config.toml
decoder_fused_qkv = true
decoder_parallel_block = false
optimizer = "muon"
nesterov = true
lr_schedule = "wsd"
Rows from block 4 of the audio encoder of a small audio captioner, named by matrix and row number. Rows with one number belong to one neuron. Each number is 500 + 50 x the weight over its row's rms, rounded and kept within 0 to 999. All counts start at 0. Numbers have three digits each. After the name is the row's rms in percent of the matrix's.
After each neuron's rows are labels from the 100 clips, of 14976, where the neuron reaches its largest size: "band" is the frequency band that holds the peak; "top examples" is what is common among them. Only what is clearly more common there than usual is listed. The data: synthesized solo parts of chorales (CocoChorales). In brackets: how many of the 100, against the usual share in percent.
# gate: MLP gate (encoder.blocks.4.mlp.gate.weight, 256x128), inputs 0-127
# fc1: MLP up (encoder.blocks.4.mlp.fc1.weight, 256x128), inputs 0-127
# fc2: MLP down (encoder.blocks.4.mlp.fc2.weight, 128x256, transposed), outputs 0-127

gate.6 129:456459594541549460530452518501557434531414525493463452511459489471589487498581502505548520490451624548431513487555540483555470398431524519502490522544474607458504530487513453576548454373483552528551535509441440490462544442440526477554488552453474444531536435470557536516527556504524465429426530430543561465510552454469434417603449565512436471469474471480577386556595546521477549445484
fc1.6 136:530592485449432410515510500523457542576446523463500570517628586492449466477543490560560501538586418441449494523459495571490487589515590502457522457578490478564465437516557514502417541550508446509414520468504432548645428571502526464570480533516465516424523520483438463455533524447457543562525448595463449509464400556530490612489479437488500431545493467497506535424452463474484463529493
fc2.6 131:504455503466433503457499467458590466545490593564484529355529452430424496562597473445505446453460492518513512422526472480534509473459417529479510556498501543636529514553520479450451515477538459519449560515485537410576464403512470446510494560501536587410541570548493571528502404583515532503513375456494437478508460482561507464555521529530430613542533546606522542462510464472474482474511
band: 2000 to 4000 Hz (90 vs 25)
top examples: note D#5 (75 vs 8.7); flute (64 vs 8.6); note F5 (34 vs 7.8); note C#5 (26 vs 9.9)

gate.251 020:560429527589468537507469424441454538579432566581474527493517493406456564460515519566523453537526528575480421554463500526529510417472441519464534438412377516471551535438550549540402555586435507523557425568431463517526545491400531395556507563420480523501485527493564515505474534494479533492530466476561487441537534422594560461491519526483424481441547457508573446461487462553565512499449
fc1.251 020:613418528629534511420488501430521598495417552556492536505532566448445537469546531529504386531539490552454453587519485461434588419557462470481537459424422513446509470505516477487411512610346490484511520510475461548490503507466527424539458561462509532503492559508534503545503565483489457474505462452510539440496483503589540449502621527487500502432522475494547568482487503562550497490377
fc2.251 024:515599435422483531484438640452511506392542541530488509528442545511587503524575460492453420497577511398478565547480508533498524465619469428447503459519545510503432379569457427504523473440492520562538474436582455488461534434589546612562415545466489486474465555483447429512480523517573424554477438514522464505533523543437431538522482495506526593561517508482465426543518503496497501517502
band: 500 to 1000 Hz (91 vs 12.5)
top examples: note D#5 (76 vs 8.7); note F5 (40 vs 7.8); flute (27 vs 8.6); note C#5 (26 vs 9.9)

gate.178 114:589529426488496540510599530435498549538450659483527414462547444483404471496517542539523525501403531454550531396515520475459441596472439528501501489465470451474509531491440501439477434568490432480443566441522482490510501555616486483494464495502477458478515433505503470628468495516457429597524564575532585494443525448486508411441478461550561482529545422550552513543578559482526553452474
fc1.178 122:488556515345500530530556566466545573523502542582553479492503460584486421479526476461575464442506563534506589401409490516470435595497482533486536382467415468451494583485433522561551500494470424535448510488448520511481581527469522523533401480432542471462528512575461471485499506505376465490475477551591541503430614438523515473470502513598549553493534441509443494505504543447429487485510
fc2.178 114:570539495478388500554547427600573461533511501512529526535471579567532546494534487492502492523449486477446436527491537467378509552524415576493491427401442559524378562490520543461479456535514490597592535455419449436494432538447399559473475553473525521467555491464548526470538522442469426620489486458559424522545506545510517542478450487548562484538498558406566451525545474501488475523415
band: 4000 to 8000 Hz (57 vs 25)
top examples: violin (63 vs 13.9); note E5 (40 vs 7.4); note C5 (32 vs 10.3); note F#5 (27 vs 6.8)

gate.29 053:460591527489552550465450479518590518484525493523512477536426492512558488471489536521540487527348549529538522447515461504436476454424444410399477478510458420523546563505481446504561536599516432530555458504383550465446450472494427538521491482513522440492553522549520564607417579493534433520454493477436446650593486431537529423549473448500485535496515512466517529555472503441518602467551
fc1.29 057:569530509424465554468456489411492474514552484512500484578425516483388566514507556563394557546494486501503458486497459495559510492498506507556479495553430535476519590491473560529607490480449479581424503502515478426546489422512505479529530518495652514526484505491463523463563517500475463488480450612516473404570517396467543446358450526575505445550609450517585528504521382529475522463518
fc2.29 062:511493501559542556533437507473405390470536529570501571500486424423516552486495523433500476561550492464493559429484450456493528445510468546521444556584516546551468530461462560469570654428446558503478448544436395369531577450423438516570496480482457503511458495543485468559456604563537531460479440476505460446594528518417502520466518557485507583484468575558553550506497516472482457461449
band: 0 to 250 Hz (75 vs 12.5)
top examples: violin (75 vs 13.9); note F5 (27 vs 7.8)

gate.14 045:495565529558562495562481453410513583524560508462545583534460471428520513484485537529394579479565578571533430574532506434492408528502467421360457444491430506532502425575487523462519494456558530420545483504564477498540473528421486526487519489429448489476457549440562530480509549474539441541438430484592482483545372573434560536558523520522417446486518465480493600537476496557517476445488
fc1.14 041:466516424473525449455545485565443464595493602487467478517515520476387513460540480569468457542468407442448601475524533502506485381434506482520426487604513513450484713428475488606458552486468543593478486535484530570517550542472499504542448450512567559474481427497462441547433486447485551449521518489539472436559499482527453468478496523503585483488529490533519436493499468549603503503549
fc2.14 048:480540499550522461388511574450405509436569514496542583603457509461507553366496536473447432543486507513597513498603589376522457537509464518455513528556583589564506580492486462511465520486537517522533368461589574434489518523576471472526451493472491484450520486498529443441471528524475508545543469478527482437524548508480539440504466473505520435546487516493479438428557449567541455387431
band: 250 to 500 Hz (73 vs 12.5)
top examples: note G5 (75 vs 6.3); trumpet (53 vs 8.1); note F5 (36 vs 7.8)

gate.172 109:505420501493484502515419469560460502523527520474517454513518568543516539597522494481430544478434466502472520525553522508482497470482426392508494524538443490449555524429473537511569455524484522587516386652493460432497498444473497550527410526494485440507539505546493497446485607568524538553528499434529419387457530483609491402474521554526457594479596557466365480551441511540543536446556
fc1.172 107:460469419514532460522430453526488495505583522464524476457500536581505483613496485468411552472407500519451486522545442478486488450545467436407491486506511513455600484502508527565534433565467495538483506569531437408507514457480540597477397486531563429511596520566507496571493532536517537557493526445530413450421589479555476464431563469444479521491556566440340502565460571558518545518580
fc2.172 114:492470519453480512422415495470584496550600577583503581514382476502494489495492484487456526521453572494524554537536544441634546529561517423606473436542515510471520376463362492519434528502516472450527460491473509438512489598507534469541512476516558484460613507463558485526603604550471459452409474466488485525529465475550557536500521449463441480510380508500479517454497488436501529439515
band: 0 to 250 Hz (100 vs 12.5)
top examples: violin (100 vs 13.9); note G5 (61 vs 6.3); note G#5 (56 vs 3.7); note F5 (37 vs 7.8)

gate.82 080:465493585477492487543516544505487585430488509475478505470523554517459460532511596546505514516547491589560460478437518492521471574473420479550477458464502545547492495649365559399547540513468485528531558554503559504422405449537533512428539528532451609448462564465529557396535510564473459498443463511570481419544474437473400540453487508576507447520469440471498506521599493406511452428463
fc1.82 071:529477454540509574564519548604605450611478524450498451543505436485452427459517470527409547578471505483557462505510505504475529439571509467491438477605488429449526445297557511528499488459475567473518478504570455551649406497503441454542544521480499480500524446492513425507471466521539588511529525518442413509534491479515526482546469528435507510455488503489499562434454489591550523528418
fc2.82 075:492600450529413497503527580447532580567482563524602535525474542544477513593409598441500445441554438486463520447448570499504455512449472498519471533546519523492480354606478518463509480515400403622566526459509499531375481433478530578484464413492527522519487541473510498527540603493538529495488532518493419491522468504469474542487474431510571480612472474482446428528476529521526498452462
band: 0 to 250 Hz (78 vs 12.5)
top examples: note F5 (32 vs 7.8); clarinet (29 vs 9); horn (28 vs 6.9); note D#5 (25 vs 8.7)

gate.49 097:522518522506528447519571540546495496476488542490516503509507498447489469470525586472496470537464476429549462466555496560640512544536515536507502591490475419508310497540469548528570470471451533518574580495461419472588401440452497512547450514490501468464573555577454452559493629445556460500566411414469448540468502495440491555475602564484472501452534483520507440456467571475463463402469
fc1.49 089:489548444522447518456516481510427481593444617441482566522513475417512483471533492475506505537435486504551538420491569537555520498471510537526517525470561557481422469538526557453518474439536643520660611461507440526591366453505499420594432473498490451484536550559421461562414575478526520545538478455494463471456455495418479548493546460476529459431557489519504476505445552494438541473502
fc2.49 078:461381536522487630478483446486479444486481519538527518474508462496503513468512483539490590556377474461574495569496423440510520537427498538413453545544494458469543471467499520561432525506531559492516520497445470468524466576484506525460613494493511551532465486567515495465548468533566490562445520520537552411640428528534367541474473401538563371420544541506509479526478417520603491479505
band: 1000 to 2000 Hz (66 vs 12.5)
top examples: note D#4 (50 vs 11.3); trombone (26 vs 7.3)

gate.0 078:488431477566493492545552517513496360452520470435527455575493449547485581471435513532498570568496439542476481512456585597537533496485492589386404468561513497548461482475477449495560529545531517504483505522541489513437406538431495425598505583601445469473568529550481443449568610539480456484558453541477561402458422532476501422452581474452456516559566505500427439501514460500501512495496
fc1.0 083:516575389565513515524600521593577563476462456517507449515424464467521521478438496587530435530447485454431524486562453520528596483539483475429405533474523518555506495470573437561454414468481535566402457423474511519541493558484475497491450508497507606597515453461494497462486502530461537546569434521557436506437549552454488459564508524517452587563490423537476569500606487491410518511387
fc2.0 090:546510478536531526510548464560540566542407554549440453433475447517514484462328483475538396466449484534548520541450508466536516586500576508454472561511525569444461547554560509527485420425473526502504527501512468458568587530585436494549478452445492496583473532400529471559475553561539566500534417555548546517483502496531425465474468375532507504526423504505494492469563462389587455411504
band: 4000 to 8000 Hz (95 vs 25)
top examples: bassoon (96 vs 8.5); note A3 (44 vs 8.5); note D3 (40 vs 2.3); note E3 (34 vs 2.8)

gate.227 062:601509557484483471499518465573558534544441478567532526508508532485560534479511581605465505446473515500511481513454404470563517621467480438506550429475458507510456525536430545498561532546572543543445438418477499471398546384509495471584376477486462576569507607452500491428492462490534540428478441519449462479500596595494558577446543428554487447465514468469409506486532555509503525461456
fc1.227 057:522372558514423472456522536448397421526487505548563582562436466496547494424565482503549573501508474531370547545480373545507561539544470487550582456514482467566541473421465473455549531485428486549530500474578482515552569543546517575479560477432452510516432495504446523448445454552421438539449463548498619502519493526489588401531520525496563452555467479567478500525535544458474502434485
fc2.227 058:497514509422497491539587439543536455563515564422492487523441443448572387462478492506433519464552430560488558500493554414538520451483534487481448489523551571454456369524453527504474555508537501521569503451499556481486458495459420485548568560509464511434412423562387436583489571476646459516499540516532428568466464452478419522506554569553471451501448513477506539567536518514549540569577
band: 500 to 1000 Hz (91 vs 12.5)
top examples: note D#4 (89 vs 11.3); trombone (38 vs 7.3); note F4 (27 vs 9.3)

gate.177 108:518598523478522435485505496407527451486517569477520577458405593568421545464556558564460514550503495499492508504487423480506619481565515453488490480473444495438542552595552506499535482422495477479568468447534531408497500470462469400560467460394496542613584535511570592481385527493599567552475470491519452512576460560498490389450476562449472482456452457460488501558455519512533513491494
fc1.177 112:471514538481526421462444401476566472461542509483475498531428595578361498505534464536433584510564488556552501580531417461469508537454502483508479428460421459558524547529527494503514507472484502408594486473470639367472492550416454497562525466454462565535429497505483478506483505511487559563499482476480515478562602529552581523462569544491544513496435459464424590556468528479566578467455
fc2.177 108:481480503532500590530445457458425432395523580529540502464482493568457460518412450505480457534509474499569511491407600535501476551555544426512449595435532504483561478468379559460565490431565505486466480553479474533475529372389544478516465499402578524508516534603553532518502451577587472430497459511556481463546457475460483567554439541565572547546476583464523534479473502431479464505526
band: 250 to 500 Hz (99 vs 12.5)
top examples: violin (86 vs 13.9); note F#5 (71 vs 6.8); note G#5 (39 vs 3.7); note G5 (30 vs 6.3)

gate.31 081:526464470476601494580431593484508424598507547591592511557470497594459474501517517457537582492405503518534455565513553586552496476483457561468522433456443451551514539363399486498538470393528475461488568523427605476502457469462483431539531540564543487468487461453532454496429558475506561488506543457487519482525457479497360466460496512512474487502446478510533460505463454454533621530447
fc1.31 106:416574483473433523447511531537449598489545503532498401578423452564454458605520458434477479533520543466480645541507473478510449555474518403510442511486551506574521459528559522513522543506458455443503445519522541522434376439511511500453537487489505517600500506471434465478499495530501416438487482516519505473438499574591591554472446554443504501517457485573468563451569577626542548523415
fc2.31 096:544457407583445589462553471480426579509535499514526514490480493423444475510467420462573501505514530462486479556501519501464527495554522379525541480549661517536498490493530579402532452434503555467526537517509459452460519517577418507489379417462531511458530611509525556577509538409516550482463511543441572513470402544469545501477516509372548458439475535561497481490550532517491493399542
band: 4000 to 8000 Hz (100 vs 25)
top examples: horn (100 vs 6.9); note D4 (31 vs 12.5); note A#4 (26 vs 10.5)

gate.115 121:513560577528520516537415512445544532541468503418549409557594547480506562519455532491435589546487501426513507471544450508464458520565469480439415551554517456535440452554502540484550623480488485453536456530513441394410475547513470513478479470421498480486473502506565502521542512558470444428498516461540625556492492541429437532461414449652474448542503552439512389527502463591507517447528
fc1.115 128:523412480492410524554550409521505449506436606428445500541487473621491435525437486469536446443517508504524427422512507488430428513580546490494580433545404457499529516606503460544576476509575511537502547506497433407428522426443549557575507471543430514474548481508495451466525451557508568540590503504464579527511457516563430516575472520505479528490498452449467494581467508617460529442571
fc2.115 133:498611458502530529592494504556448535576568526457518470513469558499511492507487551574481420500567552493463577603599461452552488497510507584546495510391566490561505448550541340452411539477528489485552436473486465478433501416486494474469480519526631510505468454570560520524450520478521429516462531593465431431441467484577499508446368505500507555493453457506463469453545492429510456488499
band: 2000 to 4000 Hz (51 vs 25); 1000 to 2000 Hz (47 vs 12.5)
top examples: note F4 (38 vs 9.3); note D#4 (32 vs 11.3)

gate.244 082:523389475534608457528474455498507421524493523603440436480471528617566544444548548497444440533571516454552528571428477502494538505504487551406486449444465396491486535485522503560511417488513529533485522585450498471539517450548491413484544449382420537531438528521462564560456443437525430446431515540464545464506462528539567492555579431535502545425556510441567507511435557559490581496469
fc1.244 073:531356497460605461527496419543552416583471504576434437533476447591590504489538528502419474521523557446498550497463584559557496466485499556499461412463479484494497538431639493503484431542556511458479530605421492558480506415496577457535478499360443531480475527561512522558447488466459455487486464492461519431468439496534497491508564426526542515449552478468560523531484523548564569455458
fc2.244 079:510559547557503527440583585442516589411444499457498565499539483469538496463490363485592486528462562506585412453499488564499459421499537520517500548510565438579534557511487419495556440423541484453512539500537464484470486609434492660518469466521493476499475525489530502567512577457517498525451507525502492472467481511395466462488517512442483352437491590500507528497485440525429509441602
band: 250 to 500 Hz (79 vs 12.5)
top examples: violin (48 vs 13.9); note G5 (47 vs 6.3); note F#5 (41 vs 6.8); note A5 (25 vs 2.2)

gate.165 118:506421575560487450566536465533430534544551441557510509479463487450461511555450612581498556507487570528519489482585461538531508436555479523521499461439561478521479489479433449472566428552434477405485444506513538454567525497415413497562522545486497549465537540587460494498479473493460417497540577408478506511534512577522514444458453542484613443508467476374519594444544611402468544455563
fc1.165 132:441457574541446482512461499528512486516501492439514511512579522461474568562374542519428428493507573549458501554562472370562520413527521534544433456534491425443518457497489483525613426490469497473401514478514359475606587500472525460540520610503535527470478471497510457517479464441535497453525622480541490579591502556510460504516538522475525514486451494427554575485597559425495475453501
fc2.165 130:494436590436508470504522461539537531436484517508498406502570503548580449550502552531567615509449477409458532478445533416534553490522555410481473513408467598465415483424581553406558561498420536421465507566560495472509528473452472558559525509575461509442523481450475502546527368473516481490452459542518539461485552460531588561467572495515493482592479578543455458492452436549436478470526
band: 2000 to 4000 Hz (99 vs 25)
top examples: bassoon (70 vs 8.5); note G3 (35 vs 6); note A#3 (34 vs 10.7); note C4 (29 vs 10.8)

gate.137 114:453460413547498601517578523624468549482497618555509400562484473397544448584561539469574542465437530490507447510491433513552478495499545525522499346470510422495456529505497538520490441446529511567483435519450473520485448524576535610532632503499466528483447460509519498479414503506425494442450500570457532498402545556399457430569502549559507463485483469526517521499486559497503529508508
fc1.137 115:431557465442452482513517361554526409446444502508565488485452474459430583462525509495528545465552554520600412510469526529634483523631557466431446452482543448505483507434461468518437531594512487609513503401491458554480517534474541574442490472496515556502433483460557498575557449451422544474523530540517502458484501412463458520447480492564555494549561431562473523524523553461551416527535
fc2.137 104:495537492464423408601469556434565478470530614476484561573554526538500441554484471450468445516498572521525421395480516440542444657477521501424541462449589470534531512489427500500522476503431470559458521466415454473490556428519553517455522466432498522603514463545465546461554454427478495498538491521549492441525505568586528489539509511487500402483493508519574599528507499386513460581441
band: 4000 to 8000 Hz (99 vs 25)
top examples: violin (89 vs 13.9); note C5 (69 vs 10.3); note D5 (50 vs 8.2); note A#4 (31 vs 10.5)

gate.235 123:525602485426610526527445481512425528452511415551518478462429537577468550539586558541488512505504474490544513568541438536616374533608429521514562507488490462506536422515471526504464509490555516503460450578505537483587459480525422495551465469490456510441566525539486488492540448497491497388459581425412475510496507529400530546450504474486464582494521499332522470475478507557557518431477
fc1.235 124:500483500551429630465388513512539501384563547498458521425577497536582542551466461484541555389487569510478530460516477459498510567571390458484610555457417477520474439528499489373533477604439505574471478451564562457493486451447494457508538512436497543497511474449507555460454557530438470521474424476515561469559476533547579566534513519531546459526475539516520495486538414472508394502552
fc2.235 124:455477568489511537444497518486423520583460440597588442525554416418558553442396437458584590468548498528500592495549515445497513562473436494504385488486474512523522518488582548544474446429525476461488506572464598464432503502425535444553492499472506471446504483428477542511434442511441582548442513536551427513553467571430487493508527448595547524602473425464441487544498582513513549498535
band: 1000 to 2000 Hz (83 vs 12.5)
top examples: note D#4 (84 vs 11.3); trombone (46 vs 7.3); note F4 (38 vs 9.3); note C#4 (32 vs 12.2)

gate.119 086:460504545417438457516480531566494537471567529421570552439480492450494511577502487548512558551531484599488440571539480565465540524568452590497517397497479520521398524462482495429512493510517549548605545582476463551497483488429467461569493530404517478542496542550544506491419490558460471404455485502599396531410516402509490512458483564532568464492544450419458421541461522405536506429438
fc1.119 083:499573478512455492504526397578406553430423597504455512523556434471457481544601512524557572452420539525536452534544473569548567509533454434493478524479514453492486497499486500563505443644551565457488496464428426455501486552417437484516439534531442550414561470485512497434477390511552512550478465506562547534459467452470523485499525562442642503459520493534440474480570514496436600439503
fc2.119 082:554468495509451531479474433552496471551512459555505442449567596490478490513502566617513407536543534385517463429440483480580533624449482494491449482485488452541484409506504482465564495530533482547532490500424562497446514452521552456481495589623412431513533536402505487523615520502492474469557482467463585570415450512545594417513483464567472458436468492586474439532446568472497514540499
band: 2000 to 4000 Hz (61 vs 25)
top examples: bassoon (39 vs 8.5); note D4 (34 vs 12.5); note C4 (32 vs 10.8); note D#4 (28 vs 11.3)

gate.174 030:503476480523444522567450558571532491541558584428553555566437533466383568586479498502613555449505493518509429584436487549523458537468431395483479521454543391514513437432515470555469484541508522512424520567511493540507499452501541498559550469426501498529451579471618452487511501528450460427535594474504557342525548537510450458459545541531508455510417493515521488456466489517439510441422
fc1.174 034:545503534474539501397460459550454526605505450425544491512486554460545497446411511536519480431456568490497401559477539514503516432412433593475456583531499376488558572567470527540524471510492494575446443529499421495613494518472536520442492517463506501517471516532526520420542562464551422382464529518453539449534522520369451531543535499552558538480432454485490465428567537602549525513558
fc2.174 035:537505544569446462489517484472515462524501435567516515542471461473478442444513479444476420495474475469604450409475473395525490536430601586386432548568467400510516482544549573520497486569581456546547454575479460497475529529454464472544551434487553567368498468485515600535488529567552488472535496460487471502470528379510508589581542484483549563447537447425538517439564445548534510527443
band: 4000 to 8000 Hz (60 vs 25)
top examples: violin (56 vs 13.9); note E5 (47 vs 7.4); note F#5 (44 vs 6.8); note G5 (39 vs 6.3)

gate.187 072:496516482461532456445562566502561547361517570568486520512498610443414529483510550541494481518494522420468465560554462517504501524526535486476458531481540577369513458482497521508470514602514487532515484482463489405439534538410439520493482471514585481521555539476577529608412496472514479457476569348516466468483632534472497536515509513454565454443487599480448404482521561478588533498473
fc1.187 072:512563442501557465555462524461507473502484462520507536588511413452464502529516541557522566386553585517507473540499471419406382508442458568565469419480505532507599509474477461518454494618518399566429533529483584486525498538495506428503490455506562535425460502467472618478495475449423476582523432594527513445556501506490453506589510502492479501551460498398565535495583457494396461544499
fc2.187 080:545476525538451502512557484374402541537575555547554465530432445514571485596572516534529481474486474497502477448441481432580465471494442499501532590503546524473556566503587391480502429432485464461498497524421465507528490471518531531532466430483550474545482578531484523568410542585536499490441439434540552516484454555517557446490465423445566598457512418540534564476624526480431430452438
band: 1000 to 2000 Hz (65 vs 12.5)
top examples: note F#5 (29 vs 6.8); note D#5 (26 vs 8.7); note G#4 (26 vs 9.4); note E5 (25 vs 7.4)

gate.59 113:605501594474541478559532482550495510522502534484432433491369468504542491535480528544499533562434509584548502403516469551534502510524529517519484499447613488464443545543447484507442457489450447497397513582539566555550467511510457490531453488445433486393525488424547471440437570467505489534404525515523532514503405513529496642520509497513576476462491487376490544488595453548420554397479
fc1.59 112:354512457566452462495512525527473456591473533490471487530561421486451510543491629421471475465449459437416477542544529537536566461477518448470510478451449461507446540571407527418538499497468432541592612511560506514505583569484608447439610462547545477599475561530476485529603530482516461455523544409472529505466524517538489504452477422423469528502539471484449480518511431497526542557546
fc2.59 126:583429559413483515440510579523507502444561540575566387497504423479498453465650494476502491487422496502551456467531540537541542534473476481545491480531613471414540544449419482562548488513484569449471562463454385467483552468476409529508404457570440501442510564529452446547479595510477541512500467513492515517578504570411443556496444537504426470463544506595585546473524485521480504469479
band: 250 to 500 Hz (100 vs 12.5)
top examples: note A#5 (73 vs 1.3); note G#5 (59 vs 3.7); violin (48 vs 13.9); note G5 (32 vs 6.3)

gate.40 067:536465545446501469516522521518465454457473428524545513617560447545545432551518493496358538505489487434518555548559514488421504494534510533483446543466521517590481491448546489582510472558602458513576495505419498421583475505483490533500430537363517515415406536519540533484521454494390549466451554545455433565468575445487432522543464507563563547477492486500578471469416437561567549415492
fc1.40 079:533480578528393490474542539428443471541480406567576496617493440504544489510548427471412529480584540451520507550468456436464493486477529600495496511380484518546525496458536403623499526569513458522591480534459507486597433442504486650393545490405517471422478523471485555516456510486470547503486528544485446541480538426508397503549468529532489587483476490538521473518503523523531501430509
fc2.40 064:381464516598450435529555558537550575547493455494473532459544467454637440450456523540425449499527503410466470523479518543501536553459488401596560452575448543468491493536573494490535454464583540514443536477510491413542528474490482557482582502467522501573453447477454494504400575536511492451473558558511562510506460467464535567461432498417437442399573590519577496525506545536465414489504
band: 250 to 500 Hz (80 vs 12.5)
top examples: note C#3 (80 vs 1.5); note G#3 (62 vs 8.2); cello (42 vs 9.9)

gate.122 119:545542467554519473506532495573528419540424539502535483509579481559492447495511596586445494445458568363521555423455547594565417472503431418421453489446633444491442528452514429425512511513439468485526511540533504451503487492449537524514484508540480453470537574511505493543475488482449420530428498546588464582490480494486525440555474491563478515552562558510441567481572441516463465352505
fc1.122 123:563480481532519590443556428499417555438585509475390448531428528532496473510488419538452525461461460523521433485575530586489580480581532479485429551546391530474435495547397534533542626431525509549468481549472509446516571471482507478503462434443512515531514473518550560482530582427505553481581434494521477500417514580515443500474556466480573463571529455448533477465392579510474589487531
fc2.122 136:485582460571484504536487561560520505560504482559520545426438555462493556374455518562558472465520523456535491433545535480507546438442528519525597523501485455478520546483464521418436421334549527537614453585444546532423454477524476538473544477551435564416595513490501518506424515377500423523477499538540485571435518418491519503565476519518448464448510478521530538522504591482490463419533
band: 250 to 500 Hz (63 vs 12.5)
top examples: note G4 (34 vs 7.7); note G3 (33 vs 6); note C4 (28 vs 10.8)

gate.16 105:475458458483580571457535468504545538426490430543530527428535480542476516485552558514544468441458413550547524513600501456433515540491542470465543502410510492527377538416461512555511435574560464439530463521492514489434382539435484554549462546516493485578501434509547477513615506513492538404463488430549366509526586533547382539494529435536528461517540534485511431544487436503575538516586
fc1.16 105:506528501514421474482506512506463498593470492509507503507433655564570456510402497517494489504496480445368540527512518455466453524478508505387487533505578480417558419618559425499556563506450564493510508475454566449566531462573500466483516413578507507509546504393437530511418494495486524501522414528523532529496491569504595489581579507468446421553416413435482507491572550488510548450496
fc2.16 084:528486539522536478519427551480456399432450451507497525498501447540411576484500412546474507602500490573558517469507519523541452584541576455490448466519500545608444543465488479433578516547513510463519471531470512525478432537464513572546515514586428461425492437461460421476579573540480435426479412507526506529555512450540392526451431484527488464518587526509399577500546431579440599509586
band: 500 to 1000 Hz (52 vs 12.5); 1000 to 2000 Hz (40 vs 12.5)
top examples: note C#5 (52 vs 9.9); note A5 (40 vs 2.2)

gate.106 031:537549570426448573479487473538466484485580555520468477605501473471537609503517570501471506523496553528459545468629520558550445502524466492473520459458566498543447594537499529411472476583494536512514486424443474463528473584449495471499493563504412550534564489501404501469442576471512432543550401435451584479469515499447552363438501514583471391514484433522551536483456486526451468418554
fc1.106 035:478501604479391541592400463500470501571451476518400471469521557485444532502457440507497524492472593523553543443432528581424556499504471431510480500399530609509495495501582493504522556492498501460562510478449457431538446610486443421600449589588419486539545547431432541451488564502494505517589412497444453504473501506461482509488603499607477476528513548447530474549525526456492474498500
fc2.106 032:390557568518424515542520547554464541589466378428478522363541500458482533626509510448476615507501496468552509490429422495452490544536431462523475531521449500539529525558565502425554525426502519492507519502415540491531431487491470550507486473543502483585468558475530600527442522535496538516486646515525497524505418513520479514472505565513359536450523445432489501486456442461511461451586
band: 250 to 500 Hz (80 vs 12.5)
top examples: violin (72 vs 13.9); note G5 (60 vs 6.3)